{"image_size": 48, "channel_attention": "se", "adamw_lr_other_params": 0.0019, "grad_clip": 0.5, "epochs": 41.2, "lr_schedule": "linear", "adamw_weight_decay_other_params": 0.01}
Rows from block 7, named by matrix and row number. Each number is 128 + 24 x the weight over its row's rms, rounded and kept within 0 to 255. All counts start at 0. After the name is the row's rms in percent of the matrix's.
# fc2: squeeze-excite expand (model.blocks.7.se.fc2.weight, 768x96), inputs 0-95
fc2.107 091 [143 140 159 122 179 112 134 123 130 110 142 137 103 156 150  71 164 105  91 151 135  99 159 129 171 130 144 122 106 105 119 146  90 173 174  94 144 133 135 136 115 104 168 127 114 160 181 120 123 110 145 128 126 105 103 135 105  91 127  87 126 103 103 144 153 137 135 125 102 114 124 158 133 142  98 129 100  98 114 114 110  64 115  92 102 131  95 135 135 152 107 135 107 149 124 103]
fc2.108 079 [128 138 159 127 108 119 120 123 168  78 122  96 130 104 184 148 130 164 163 115 117 137  95 132 151  98 134 119 128 111 169 107 183 116 116  99  92 134 167 126 143 114  78 112 131 107 126 144 109 150 130 190 140 115  89 128  77 108 143 129 109 136 171 108  85  98 122 126  98 106 108 123 113 134 151  94 144 125 105 141 137 128 142 124 111 109 165 129 125 134 121 171 131 119 106 156]
fc2.109 086 [157 128 104 135 117 150  83 132  83 133 153 152 177 155 157  84 109 166 125 153 120 122 149 129 162 144 135 150 102 163 141 144  86 119 110 154 153 163  73 129 120 128 105 130 139 127 166 104 108 154 153 163  89 104 138 172  83 169 135 145 118 110 145 114  97 141 132  86 125 159 119 149 158 155 110 160 121 116 121 112 135 109 112 105 112 107 116 111 137 131 123 138 104 136 148 160]
fc2.110 094 [141 126  78  91 142 132 117 131 106 123 118 143 120 100 157 150 106 137  93  86 112 113 101 166 154 172 144 138 185 142 164 136 134 126 122  68 104 135 103  78  74 152 133 146 119 153 144 110 113 135 129 140 123 107  86 116 159 126  91 151 102 151 130 115 129 149 151 127 141 129 141 141 133 130 163  99 122 134 143 132 123 131  92 145 173 129 140 120 167 103 151 119 139 162  97 168]
fc2.111 097 [115 157 102 124 128 127  96  86 140 112 127 118 115 157 121 101 135 151 106  90 133 142 131 155 131 126 137 121 107 170  95 147 113 176 122 135 142  79 127 131 123  94 139 130 142 156 138 117 143 126 155 162 107 121 126 150  98 112 162  92 118 114 147  99  57 131  98 118 104 144 205 116 149 140 109  97 118 126 135 127 118 129 161  99  98 134  88 114 109 113 151 113 155 153  75 124]
fc2.112 077 [121 104 131  85 100 114 128 100 128 130 149 115 152 105 108 118 100 168 156 100 109 115 131 157 127  84 136 128 123  91 138 116 125 153 119 123  96 143 116  94 175 134 134 116 125 159 127 128 184  97 108 108 146 127  91 100 143 143 101 100  98 189 134 115  74 126  92 130 129 131 121 154 128 121 118 142 121 135 167 103 124 115 155 163 128 198 138 130 123 122  95 137 160 141  84 136]
fc2.113 101 [133 160 126 146 119 116  89 132 143 147 104 146 137 148 113  96 119 109 170 123 124 130 112 125 117 151 109 118 142 119 132 127 145 136  91 111 119 131 119  94 129 128 126 153 140 159 134 119 167 114  97 124 135 118 157 130 178 120 163  67  96 148 103 153 143 123 104 109 115 133 156 150 150 118  91 131  97 115  75 105 156 141 126 147 171  82 138 127 223 110 111 143  95 125 109 139]
fc2.114 112 [133 154 138 140 198 141 131 167 131  83 117 135  84 113 126  85 137 124 124 120 131 141 117 112 137 142  99 147 150 135 143 130 136 102 149  84 175 146 156 123 109 153 116 117 122 112  81 136 118 146 133 119  75  62 120 134 158 150 132 136 143 149 116  83 162 114 142 149 108 146 124 126 120 121 114 106 119 142  88  92 184 132 121 119 171  89 130 108 116 124 146 158 145 116 114 147]
fc2.115 090 [157 117 100 125 107 157 116 120 119 184 147 145 103 152 160 105  92 148 155  99 162 125  97 103 136 130 134 142  74 145  98 113 131 129 129 120 129 133 122 114 148  97 118 122 121  96  91 128 121 122 120 143  97 121 141 141 109 141 112  86  99 126 107 137 124 171 128 165  89 116 164 108 123 130 174 123 165 121 137  97 105 107 171 149  94 145  66 121 106 126 159 120 178 116 136 102]
fc2.116 105 [175  96 120 166 132 140 101 105 130 143  83 130 138 113 122 111 138 138 108 124  82 108 168 116 134 105 121 143 132 122 123 142 127 159 150 172 102 147 139 139 160 116 156 166 126 130 135 138 100 153 109 124 122 133 131 116 125 130 115 118 108  94 126 164  86  82 146  88  96 165 110 136 153 122 145 181 149 178 133 114 134 100 122 130 101 123 109 149  84 129 134 149 151  58 155 108]
fc2.117 102 [132 139 151 102 158 152 114 133 149 169 142 128 146 100 110  89 117 137 166 138 133 129 125 106 135 124 164 118 143 126 124 167 152 113 111  92 104 148 137 154  98  88  90 134  92  89 107 103 148 137 124 169 136 115  92 130 115 148 136  83 128 139 112  75 162 106 116 141  89 130 163 131 110 155 133 138  85 147 127 133 130 111 120 125 108  98 215 137 143 129 100 100 139 134 116 150]
fc2.118 104 [158 103 128 153 159 131 110 127 134 108 163 130  99  92 132 151 134  98  90 137 119 113  91 137 111 120  97  90 113 156 134 144 136 152 101 115 126  96 150 130 130 146 139 116 154 136  87 104  85 137 154  98 122 128 141 158 115 127 142 134 169 121 119 132 117 144 162 115  84 156 125 108 110  81 145 131 152 138 100 100 115 115 180  83 132 108 124  73 168 140 154 131 109 113 164 185]
fc2.119 098 [146  79 168  85 135 140 175 104 172 142 110 176 129 104  73 146 109  97 135 138 137 102 146 135 150 132 116 149 124 107 106 124 130 130  92 107 103 109 109 126 109 114 184 131 148 125 143 169 130 163 106  91 133 124  89 144 151  85 105 114  98 126 162 101 133  90 116  93 133 107 158 140 104 145  87 148 137 135 135 126 101 155 109 126 153 103 125 125 102 116 127 137 102 118 100 132]
fc2.120 099 [108 118 172 171 151 149 143 107 128 127 102 110 163 103 133 122 130 114 101 121 139 132  88 129 157 101 161  87 116  81 162 155 130 126 151  76 140 100 128 113 113 139  86 132  95 105 120 130 130 130 180 160 112 156 149 119 126 157 133 144 159 133  82 148 121 114 101 106  85 125  85 107 119  84 156 120 110 140  89 139 142 132  91 143 139 126 173 139 121 141 148 162 117 123 147 129]
fc2.121 094 [ 97 100 119  90 128 104 134 120  89 113 175 159 136 145  79 145 128 113 129 121 120 112 137 130  82 122 154 124 159 134 142 124 139 146 104 107 147  98  88 142 134 107 155 160 131 100 139 148 132  84 164 135 109 136 110 104 140 176 165 135 129 140 131 138  93 138  87 141 130 156 101  95 114 142 122 172  84 148 113 153 127 155  93 145 175 128 117 135  81 109 125 119 156 120 157  86]
fc2.122 114 [ 90 116 132 167 155 156 135 150 119 125 122  95 140  98 112 110  88 118 112  98 108 124 131 119  94 138  99  92 126 111 153 187  94 111 128 148 113  95 113 116 167  77 133 134 145 110 129 139 137 152 166 132 169 105 170 105 150  94 151 106 101 129 105 113 100 163 124 101 127 147 135 114 180 128 148 133 120 140  92 122  96 101 137 122 135 153 174 100 146 139  95 116 103  99 128 141]
fc2.123 100 [148 106 146 129 114 145 155 152 126  89 162 168 121 125 134 141 107 167 122 107 148 125 130  64  96 129 159 163  88 162 145  94 127 112 100 100 173 135 129 169  80  93 140 127 119 151 112 104 108 121 131 154 110  84 150  91 113 103 136 134 136  98 132 117 141  91 143 129 122 122 141 127 159 121 140 129 103 158 115 120  93 148 114 154 119  88 134 128 161 129 137  90  85 164 118 104]
fc2.124 110 [105 117 122 148 115 138 136 101 180 138 160 105 128 124 172 162 123 133 149 102 100  81 162 150 100 152 137 144 134 103 142 119 143 124 104 133 113 121 131  99 107 139 131 144 132 171 145 152 111 141 128 112 126 119 102  95 135 103  93 114 144 105 158 135 103 129 142 104 118 120 112 150 120 169 132  99 106 100  86 175 123  97 156  77  88  99 177 147 153  96  72 130 138 143 118 106]
fc2.125 105 [131 111 144 120  97 101 122 206 125 140 115  99 143  95 154 101 187 147 199 133 130 127  80 131 131 122 129 149 104 121 103  99  89 128 135 148 122  83 145 125 177 107 169 118 130 130 117 147 130 114 114 116 129 160 149 121 128 140 126 142 173 141 114 110 109 133 134  95 103 124 163 113 133 146 134 121 137 101 115 106 117 119  81  83 117 121 119 131 146 160 141 126 165 119 110  96]
fc2.126 093 [131 109 120 130  96  92 113 115 133 156 153 121 116 115 105  68  98 146 118 119 125  86 103 167 113 157 114 123 126 147 122 149 113  99 197 152 102 121 121 134 151 123  98 103 150 123 136 111 147 116 109 127  99 104  99 144 141 142 131 115 124 127 120 159 134 126  95  97  93  86 139 168 177  99 109 136 103 131 133 157 191 130 124 108 130 159 147  97 151 148 137 116 161 106  94 156]
fc2.127 083 [118 150 163 129 128 136 161 114 113 149 147 107 154 122 163 127 135 170  97 105  96  88 113 136 130 164 116 148 120 129 131 109  91  95 139 112 122 120 155 148 132 160 171 119 122 111 127 103 133 175 110 136 122 111 119 138  86 151 123  84 124 158 156 140 102 137 136 113  78 135 180  92 113 120  93 136 113 129 168 159 107 154  76 147  94  91 135  94 124 171 110 151 124 117 120 117]
fc2.128 090 [106 137 100 131 121  95  98 101 131 112 117 145 107 120  91 152 130 130 142 151 145 124 112 164 159 169 120 132 128 127 139 108 102 136 143  93 113 182  87 103 123 123  91 158 121  84 166 135 155 130 126 106 149 147 131 137  97 113 168 120 139 140 121 146 147 143 197 110 100 136 157  33 153 131 116 129 134 111 120 128 117  93 124 111 135 113 146 104 137 129 114  90 143 123 134 104]
fc2.129 106 [148 141 182 138 108 149  80 116 126 110 177 117 140 147 160 104  97 145 138 149 100 111  97 100 174 150 139 117 111 102 124 120 178  93 117 124  91 169 112 107 114 139 125 138 149 149 130 119 145 109 128 108  85 125 138 115 140 107 106 114 144 123  81  96 116 156 144 119 163 126 171  76 158 141 128 140  92 123  95 146 139 108 130  91 137 144 125 102 126 155 110  91 161 121 122 149]
fc2.130 096 [146 121 127  81 153 113 118 128  90  95 180 165  92 136 101 126 136 173  96  92  79 128 119 115 107 137 134 100 123 139 157 113 107 145 194  93 118 146 140 185  93  93 137 124 149 137 121 146 144 150 101  98 133 131 134 135 126 171 128 105 128 103 152 101 132 135 116 149 105 114 131  75 115 145 170 106 134 127 108 120 136 122 149 133 108 137 138 136 123 184 126 150 114 125 126 101]
fc2.131 125 [159 108 118 127 105 145 142 149 108 121 167 164 160 116 146 175 169 112 152 145 101 123 197 134 119 120  89 129 138 141 122 130  76 149 171 128 123 151  96 123 151  87  73 160 122 136 136 149 107 129 131 125 125 108 133 147 128 104 111 117 174 158 121 150  95 160 108 125 116 161 140 123 129 113 124 116 120 124 118  97 142 112  86 144 111 132 117 103  85 140 112  99 173 141 157 156]
fc2.132 091 [142 133  88 117 143 147 143  49 140 115 118 159 162 112 104 155 109 107 108 142 155 159 151 136 124 145 134 137 159 162 133 133 143 133 133 105 142 122 127  77  93  96  98 159 111 150 122  99  70 125 113 171 139 111 165 123 124 148 126 114 177 115 101 129 157 120 108 145 106 103 139 108 144 154 126 101 127 132  92 109  96 149 174 117 120 129 152 116  89 127  99 130 108 141 162 125]
fc2.133 089 [154  96 159 125 119 175 117 144  95 156 129 118 127 129 111 122 126  97 111 173 162 114 120 129 108 127  84 176 129 140 148 122 105 129 128 149  91 170 108  92 137 130 127  99 105 126  88 119 135 116 165 109 110 181 125 148 118 131  83 131  78 109 168 104  94 121 112 157 126  97 152 109 106  92 115 148 128 175 126 143 113 111 141 101 129 111 111 107 115 171 118 143 122 149 171 135]
fc2.134 101 [113 150 109 134 131 151  94 122 141 155 157 118  97 176 162 135 123 162 116 108 157 109 106 171 131 115 139 156 122 129  73 104 108 117 156 114 121 163  95 155 126 149 161 141 123 115 112 143 117  90 130 128 105 111  92  90 138 132 115 106  85 181 139 128 142  97 147 162 128 168 128 107 162 132 142 112  96 180 105  79 123 146 105 131 137 137  92 158 150 116 149 148 128 107 109 141]
fc2.135 122 [149 121 203 140  84  97  96 138 159 133 102 146 149 133 138 115 126 134 103 171 128 114 137 120  87 151  94 114 158 178 147 116 125 113 129 131 119 122 112 143 142 106 156 131 153 120 145 132 149 134 107 147 113 181 152 128  81 150  89 118 143 104 133 129 107 118 167  99 122  87 124 127 123 173 158 123 114 130 130 114 146 121 148 139 132  60 137 136  97 123 136 115 120  81 166 136]
fc2.136 092 [125 138 159 154 159 125 132 181 127 104 124 150 148 114  95 124 101 126 131 131 140 135 102 144 120 161 140 113 125  98 172 100 108 110 140 109 164 126 133 142 110  88 171  75 162 133 128  87 144 121 145 106 130 145 108 105 190 153 108 145 133 113 102 133 116 121 120 153 125 130 148  93 107 113 117 187 116 115 106 161 105  91 123 107 111 131 110 124 108 114 173 125 151 141 145  66]
fc2.137 114 [112 134 184 120 169 139 112 131  76 112 122 118  71 148 122 144 119 162  87 125 105 129  78 113 152 156 125 165  70  79 167 108 102 172 146 131 128 126 128 135 139 130 106 130 156 121 143 106 145 110 146 133 146 113  91 124 146  84  96 159 136 143 103  91 142 157 121 129 148 148 112 130 124 120 119 100 153 122 161  85 140 114 146 156 145 155  98 114 103 133 143 138 145 125 133 125]
fc2.138 089 [ 52 133 118 126 115 144 106 146 102 150 100 156 142 115 181  67 125 108 119 104 158 102 128 148 133  61 104 133 125 145 123 106 138 138 145 134 128 138 117 144 118 110  99 152 105 136 127 112 107 103 130  81 128  95 120 140 144 145 101 118 142 145 141 127 116  99 145 124 161  79 148 136 157 172 110 144  99 153 125 110 119 109 145 112  91 111 126 140  97 120 193 135 120 104 123 108]
fc2.139 117 [ 82 139 103 144 104 113 150  99 131 142 149  70 112 115 154  91 145  92 101 105 150 110  98 135  89 141 161 112 133 141 102 146 117 147 125 106 110 185 121 127 130 184 138 119 178 135 165 166 116 126 129 144 151 123 122 106 117 142 165  95 122 110 116 110 115 160 138  96 103 101 158  98 125 113 173 120 116 130 166 107 133  91 152 111 126 114 140 115 149 126 113 134 143  89 166 139]
fc2.140 098 [152 142 120 111 113  80 128  81 138 121 107 133 144 167 157 153  95 112 132 133 109 131 100 104 151 173 102 140 174 136 125 108 161 114 156  99 139 137 111 104  68 142 170 126 125 114 156  97 145  96 163 125 168 131  97 121 157 111 143 133  99 132 113  97 131 147 139 106 147  97 109 104 150 110 131 173 141 135 139 141 116 119 172 108 128 150  99 103  88 174 122 150 105 120 105 134]
fc2.141 101 [120 152  83 151 119 142 133 120 134 127 126  89  97 110 149 138 144 118 150 150 117 152  76 113 159 160 121 124  86 104 139 142 145 137 161  82 162 161 135 103 116 100 152 141 133  97 115 115 109 147 117  81 123  98 123 172 102 147 171 167 137 148 137  92 121 127 107 134  93 130  71 131 121 174 160 109 127 112 107 108 127 116 119 120 118 164 159 160 128 100 111  94 113 145 128  94]
fc2.142 126 [113 107 139  98 167 131 118 131  97 150  98 111 122  76 111 114 119 135 163 110 112 169 146 180 108 130 159 122 151 138 184 137 149 115 112 118 125 129 137 141 138 103 147 121 109 120 127  91 163 116 108 111 109 111 108  89 125 168  83 137 118  83 122 128 177 109 122 122 111  90 123  77 135  95 144 106 145 124 131 156 110 104 100 113 160 154 119 165 138 125 104  94 169 125 126 155]
fc2.143 086 [ 85 143  98 139  70  95 120 101 114  86 144 137 117 109 121 159 167  99 121 108  96 124 131  75 160 153 139 116 127 110 155 141 112 107 145 122 117 126 144 139 100  85 120 127 132 136 140 122 106 127 128 182 132 102 141  89 139 146 109 135 170 141 152 139 126  92 146 113  93 110 105 155 143 122 113 132 127 172 101 148 111 186 157 120 112 112 132 127 102 121 100  83 131 123 182 138]
fc2.144 084 [151  96 188 125 138  75 135 135 110 143 106  96 129 106 175  79 154 148  63 106 126 125 123 139 130 134 123 139 170 101  91 142 143 130 121 130 117 125 129 116 132 136 132 101 124 121 112 126 115 170 119 112 100 135  97 117 129 151 140  86 150 123 133 112 145 108 110 124 138 203  98 118 115 184 152 145 100 137 134 161 135 137 129 121 184 142 126 135 110 157 116 142 159 113 121 110]
fc2.145 098 [120 150 139 136 145 135 170 117 136  85 105 120 145 159 118 115 135 134 126 136 120 122 156 108 132 145 126  98 134 128 102 133 144 164 119 135 147 142 157 115 121 138 171 112 129 138 136 106 113 144 125 157  99 120 174 103 159 167 154 133 143 114 154 113  70 115 105  95  95 133 104 131  83  90 116  93 139 126 142 177  72 163  90 119 118 167  90 121  95 149 100 108 109 116 122 180]
fc2.146 099 [109 124 108 120 113 107 154 117 107 134 108 137 129 112  76 120 129 106 120 123 116  90 123 161 144 150 170 129 132 122 111 157 188 110 147 126 103 130  84 112 117 167 107 102 129 130 112 125  99 132 107  65 146  88 106 140  87 127 118 118 107 140 152 139 175 185 133 115 113 111 138 180 139 108 130 122 172 119 111 160 144  97 113 160 129 132 157 162 108 136 129  92 131 131 139 169]
fc2.147 101 [155 123  93 123 109 106 135 127  96 102 105 132 159 162 123  83  84 180  91 158 137 146  80 158 115 145 104 159 144 100 128 127 103 137  96 139 174 143 137 123 120 148 126 158 109 159 105 122 147 103 137 114 110 133 114  77 130 129  95 140 128 149 110 111 116 192 138 116 129 128 159  97 120 114  96 148 114 162 112 167 122 129 151 152 108 140  81 155 108 115 110 115 102 150 123 131]
fc2.148 119 [131  90 111 107 107 120 130 141 135 133 154 118 103  92 117 103 113 126 158 106 159 151  74 129 170 130 143 115 143 109 184 179 128 145 153 133 150 146 107 100  69 129  66 101 130 118 151 119 161 120 104 138 124 120 184 116 183 145 135 130 134 138 148 100 134 143 113 119 102 143 110 126 130  94 125 177 123 117 170 117 129 122  89 149 125 112 108 155 145 121 121 137 100 114 123 154]
fc2.149 084 [118 148 102 101 106 163 144 161  90 119 123 123 112 173 120 135 140 114 139  72 125 108 118 131 149 183 114  90  99 144 122 149 126 148 173  88 110 100 145 111 132  90 117 102  98 119 110 138  99 147 103 144 118 117 123 162 102 123 122 151 158 156 119 104 138 134  98 127 144  76 113 168  95 109 115 113 143 160 173 138 117 121  76 101  99 136 150 135 133 127 108 115 149 147 122 167]
fc2.150 093 [126 142  83 111  87 104 149 145 143 115 122 140 117 154 133  85  80 134 123 141 148 101 119 106 146  89  83 172 131 142 129  89 117 135 100 117 130 114 125 142 143 128 152 134 100 120 123  77 178 144 105 108 176 143 131 174 107 187 119 125 108 149 125 162 103 142 152 130 102 105 105  91 116 105 131 100 105 164 100 124 140 116 120 119 118 149 153 142 145 136  98 158 116 127  81 140]
fc2.151 099 [111 128 143  88 153 150 151  89 138 140 114 113 119 133 114 127  92 159 170 118 132  87 168 145 139 114 110 132 127 166 132 133 133 115 153  91 170 127  91 133  95 155 117 170 153 158  99 105 138 127 136 141 114 104 113 139 120  79 121 136 117 122 159  89 110 156 130 114 120 147 156 146 109  97 140 127 156 140 213 102 113 136 103  83 122 104  89 108 124 103 129 158 111 118 131 135]
fc2.152 114 [148 132 150 168 123 100  88 164 132 107 120 123 182 132 131  70 136 149 106 154 166 106  82 104  85 142 152 146 122 177 104 138 135 113 125 108 124 109 132 130 115 137 133 104 123 120 106  80 123 142 161 110 130 105 145 131 113 112 117  91 160 187 125 130 131 134 128  96 116 138 147 126 148 141 160  82 113 153 140 130 111 156 126 120 151 110 136 123 168 133 132  89 181  98 114 154]
fc2.153 091 [119 142  97 158 133 119 122 114 160 116 151 145 125 132  98 106  94 141 134 129 129  98 118 119 113 151 134 102  98 136 188 152 129 102 113 127 112 172 108  93 127  84 139  85 147 127 116 145 130 128 118 195 116 118 151 116 169 121  96 125 127 115  92 158 126 177 171 113 117 124 122 179 110 115 148 104 120 124 116 122 175 148 131 141 135 117 117 174 104  87 135 119 104 131 183 112]
fc2.154 100 [161 142  99 124 139 119 114 129 129 107 126 106 150 132 100 130 145 126 106  98 151 161 151 112 110 116 116 110 132 127 111 111 122 115 117 112 114 102 119 125 128  90 120 112 117 106 121  98 124 136 174 200  98 135 145 139 156  74 124  79 130  88 134 152 151  86 146 110  95 185 103 117 141 137 137  90 130 139 186 155 125  91 128 123 131 133 144 148 159 171 103 109 183 127 128 124]
fc2.155 075 [121 153 111 102 140 153  79 134 153 112  98 101 132 196 120  96 117 129 138 169 108 104 130 139 111 126 120 132 116 151 133 111 110  98 114 111 120 121 114 135 166 124 122 137 148 142 165 105 145 116 128 147 126 108 118 119 150 172 140 133  99 176 140 114  80 157 175 113 127 119  87 131 152 110 147 131 126 149 108 141  42 115 112 126 138  71 120 137 139 105 162 134 144 115  95 138]
fc2.156 091 [143 104 127 113 116 167 138 134 136 118  93 147 143 100 135 155 123 113 137 134  85 143 127  96 131  83 178 116 118 143 150 105  87 158 134 104 165 148  91 162  86 140 129 144 141 142 143 136 174 114  96 135 137 155 154 128 160 105  82  98 115 151 125 128  97  58 116 154 124 116 116 144 153  82 169 133 136 157 150 118 115 111 107  99 141 112 137 128  81 142 119 106 121 144 137 109]
fc2.157 109 [107  99 102 143 155 103 151 136 114 142 125 145 139 121 125 132 122 141 106 146 109 126 140 120 130 109  91 147 153 119 110 150 105 107 138 112 112 135 136  87 108 149 155 156 124  85  89 158 144 128 137 139 121 124 149 141 127  91 131 186 128 136  89 115 147 124 120 116 136  94 172  85 156  58 143 145 123 135 168 111 176 133  90 170 111 149  91 154 137 112 145 157 100 141  90  88]
fc2.158 093 [122 158 129  89 110 112 140  87  86 134 188 118 111 142  94  98 105 118 130 152 171  96  95 151 118 154 144 138 126 120 118 158 145 165 130  94 132 183 140 114 113 138 105 101 150 115  98 127 154 147  95 117 112 133 137 151 176 135 118 170 126  97 155 140 127 135 164 144  90 150 131 158 106 160 141 141 135  82 141 123  77 114 100 136 143 119 126  98 121  89 120 101 131 123 125 139]
fc2.159 084 [125 164 104 138 175 130 152 155 161 131 133 109 144 136 167 138 128 142 130 106  83 127 127 105 121 137  93 127 117 125 129 180 140  97 143 127 126  92 128  81  83 149 112 150 121  79 128 137 117 147 134 136 136 139 160 124 146 152 116 152 155 147 120  85 131 161 100 150 157 126 126 105 137 108 152 106 136 133 118  96 115 126  62 165 108 132 124 155 151 164 100  55 143 126 139 119]
fc2.160 097 [ 98 153 182 113 139 148 108 134 167 126  91 131 158 133 125 122 163 154  93 123 123 129 165 135 134 134 101 165 122 116 112 135 141 103 134  96 118 106 170 163  97 120 119 102 158 140  72 124 183 138  96 117 129 130 133 105 170 141 117 163 110 133  98 148 106 104 117 139 129  76  84 109 117 139 156 130  89 125 133 110  72 127 150 118 111 146 133 125 128 125 166 142 104  90 129 116]
fc2.161 094 [157 137  93 135 139 102 147 142 118 106 161 127 116 137 142 133 126 153 118 124 100 126 121 122 124 127 131 152 128 106 181 165 166  98 107 133 122 123 122  91 117  97 138 108 161 129 128 124 135 126 154 134 132 132 113 130  99 114 157 140 138  99 125 124  91 130 136 122 114  80 146 113  94 112 178 144 139 125 144 156 109  89 143 127 115 149 111 106  75 243 154 117 103 130 106 109]
fc2.162 095 [103 121 120 134 110 160  89 107 122 142 116 116 132 122 174 115 123 114 105 114 139 156 160 127  81 116 157 141  95  74 109 133 112  96 151 122 161 155 107 126 163 124 113  95 157 128  90 138  91 149 153 158 126 117  95 164 106 182  83 123 125 121 143 113 146 126 121 109 138 133 130 169 157 131 127 111 143 123 190  99 123 161 117 114 101 178 155 137 123  96 127 141 148 110 115 101]
fc2.163 092 [159 157  84 138 143 110  96 107 117 127 131  91 103  99  84 134 124 100 118 142  73 118  72 116 102 108 163 109 117 111 131 103 107 113 140 137 142  94 119 118 153 171 158 120 108 129 133 105 142 147 102 171 138 154 125 124 119 123 163 127 127 158  96 167 169 163 136 103 119  98 153 126 163 126 118 125 103 127 152 129 130 135 142 172 117 158 135  99  93 128  66 124 151 130 111 127]
fc2.164 101 [105  85 148 120 158 138 199 141 117 116  95 100  94 148 149 166 118 146 142 150 184 124  92 117 119 125 110 114 117 126 193 132 130 110 111 127 136 156  98 115 143 134 113 111 116 112 118 111 158 140  81 126 143 136 108 126 142 139 122 131  98 131 140  94 147 112 162 115 117 132 130 109 106  95 101  84  92  81 106 112 127 152 127 158 110 111 138 114 122 115 132 144 104 146 161 187]
fc2.165 111 [139 133  94 107 107 105 154 137 100 164 139 112 117 123 143 139 135 150 103  91 177 110 100 100  61 102 138 163 130 127 128 131 111 162 135 107 106 140 104 103 138 159 100 133 101  93 162 151 162  86 141 138 103  74 112 120 163 150 203 128 129 126 134 100 101 125 136 146 104 117 143 130 154 141 135 121 106 127 109  84 127  96 150 145 122 136 130 143 146 120 161 137 103 139 104 144]
fc2.166 064 [130 159 146 105 190 150  74 152 151 129 139 135 148  99 127 142 124 137 111 112 123  97 126 123 102 119 156  96 128 130 116 158 127 140 138 103 148 124 112 125 170 131 145 114 115 114 116 141 124 125 103 139 147 136 133  97 138 172 109  73 133 109  70  78 179 143 123 153  84 100 129 126  93 101  97  92 175 135 133 118 118 125 107 128  86 122 143 121 116 104 167  98 116 135 109  99]
fc2.167 070 [109 115 130 125 113 117 114 138 102 130 119 114 120 125 178  91 104 135 135 153 101 128 107 141 117  82  89 131 148 121 145 104 137 137 106 160 156 136 137 119 111 183 154 102 144 193  95 104 113 186 157 142 108  56 115 143 135  98 129 115 151 104 131  91 133 152 109 150 163 111 113 105 109  97 149 105 128 160 119 109 107 107 138 121 133 165 131 146 139 157 134 156 139 119  92 108]
fc2.168 083 [ 85 150 197  88 180  93 115  87 128 129 163 128 122 109 109 144 131 119 162 166 129 125 181 150 128 119  98 127 135 119 117 152 139 122 120 128 131 122 158  82 120 120  90 127 125 125 124 107 115  95 144 125 126 130 168 122 162 144 143  96 131 136 126  95 112 108 118  93 139 150  92 137 135 157 124 130 160 152 115 122 165 155 127 152 137 163 143 171  99  88 119 140 105  80 129 144]
fc2.169 092 [127 104 158 138 124 129 114 124  83  89 112 144  98 138 134 109 179 147 132  88 140 127  83 143 102 179 147  83 134 145 102 125  96 111 122 106 145 148 103 107  99 138 125  95 119 124 130 129 151 130 151 191 139 153 128 112 110 111  95 140 162 106 144 150 135  70 157 115 136 117 121 121 105 128 178 137 132 143 143 149 112 118  89 111 104  70 110 127 134 147 138 156 110 163 122 116]
fc2.170 112 [165 168 132 137  97 170 129 119 115 120 112 106 127 123 174 144 143 131 115 163 122  85 133 109  99 159 121  81 164 168  96 130  90 157 108 123 108 112 106 147 133  95 126 149 154 152 101  98 140 144 169 154 128  84 155 106 148 134 129 130 115 121 113 156  90 145 116 134 121 145 119 102 107 132 143 123 132 138 130 123  97 149  77 112  87 167  67 141 105 120 144 144 128 114 119  93]
fc2.171 098 [117  98 139 157  92 140 111  85 167 135 160 136  89 126 108 136  97 100 119 146 109 104 122 144 113 114 129  95 150 134 123 150 117 135 112  95 116 106  80  85  98 148 160 139 123 147 146 173 143  85 137 132 154 121 135 140 121 137 153 127 145 122 158 100 116 179 130 132 128  84 105 106 141 126 130 143 131 100 164 126 146 110 183  94  74 106 102 151 107  80 111 136 148 105 114 114]
fc2.172 101 [123 124 160 169  80 111 104 156 156 153 173 119 125 130  86  97 155 142 120 150 113 150  98 148 117 114 107 101 164 126 150 136 154 136 120 132 133  95 108 125 141 149 136 100 105 104 136 141 155 130 151 131 177 156 148 101 148 138 156 105 131  99 119  74 156 156 104 112  85 105 119 168 136 110 157 149 117 140  64 127 149 119 138  80 129 132 120 157 113 123 109 121 130 157 113  94]
fc2.173 084 [142 153 109 154 138 121 148 109 126 106 109 168 139 100 121 187 123 117 116 112 144 121 144 111 116  90 118 119 125 132 138 122 183 156  91 117 108 142 128  81 120 108 146 153  83 130 131 134  88 155 121 151 141 105 125 119 100 174 133  95 152 131 139 123 147 100 138  98 133 131 157 109 124 107 162 114 138 182 121 112  56 114 119 136  74 154 140 112 135 166 155 153 101 104 126 116]
fc2.174 109 [149 159 128 111 128 102 167 130 122 126 123 155 122 114 121 150 115 146 136 137 193 131 104 105 144 122 152 112 109  89 129 165  95 137 143 147 148 129 135  83 133 114 158 114  84 109 177 116 122 112 120 131  90 120 150 138 150 126  88  95 101 126 130 140  92 120 118 145 104 130 171 111 170 114 107 132 119 153 109 156  94 130 109  90 106 100 100 118 127  98 185 172 104 129  88 153]
fc2.175 102 [151 104  83 129 106 161 127 115 121 102 135 114  85 121 147 125 150 163 185 123 136 137 108 170 121 163 120 134 158 105 140 140 124 129 114 152 154 141 117 124 117 158 138 100 175  97 101 102 110 129 154 147 119 105 126 185 160 117 149 102 131 133 122 131 119 134 102 123  77 125  98  78 159 116  71 155  98 122 128 115 121 123 126 147 123 155 128  87  92 154 108 134 167 109 137 104]
fc2.176 108 [153 128  93  99 118 135  92 149 186  95 157 125 107 120 123 125 172  85 113 153 130 141 146 132 114 174 127 143  86 121 115 121 139 132 167 127  89 124  91 116  87 141 128 127  80 139  97 134 126 114 153 103 133 119  70 153 135 142  77 116 133 162 148 135 100  85 144 173  86 148 112 120 133 134 126 132 144 111 109 135 112  88 152 121 144 121 135  95  97 128 147 119 149 141 134 103]
fc2.177 096 [157 169 150 126 167 118 113 123 153 171 149 128 140 113  93  86 120 135 183 105 127 166 133 101 126 117 113 110 113 146 147 134 149 131 113 102  99 117 147  82 131 112 117 127 103 112 138 135 124 123 175  88 134 118 127 121 127 103  97 191 150 160 135  77  94 104 126 145 107 115 150 157 117 130 110 107 103 149 134 105 151 125 113 135 104 117  82 121 148 115 104 108  63 142 107 142]
fc2.178 078 [172 117 144 145 139 116  94 121 128 112 160 128 128 195 179 135 170 110 118 120 125 142 119 140 132 146 121 188 205 115 170 133  81  87 122 111  92 131  96  96 113 117 121 146 144 127 164 129  93 139 133 118 151 144 119  80 109 136 147 122 141 132 128 144 105  92 132 131 138  95 129 151 159  98 124 114 129 141 114 125 114 104  82 134 133 142 102 112 147 145 129 133 160 115 134 106]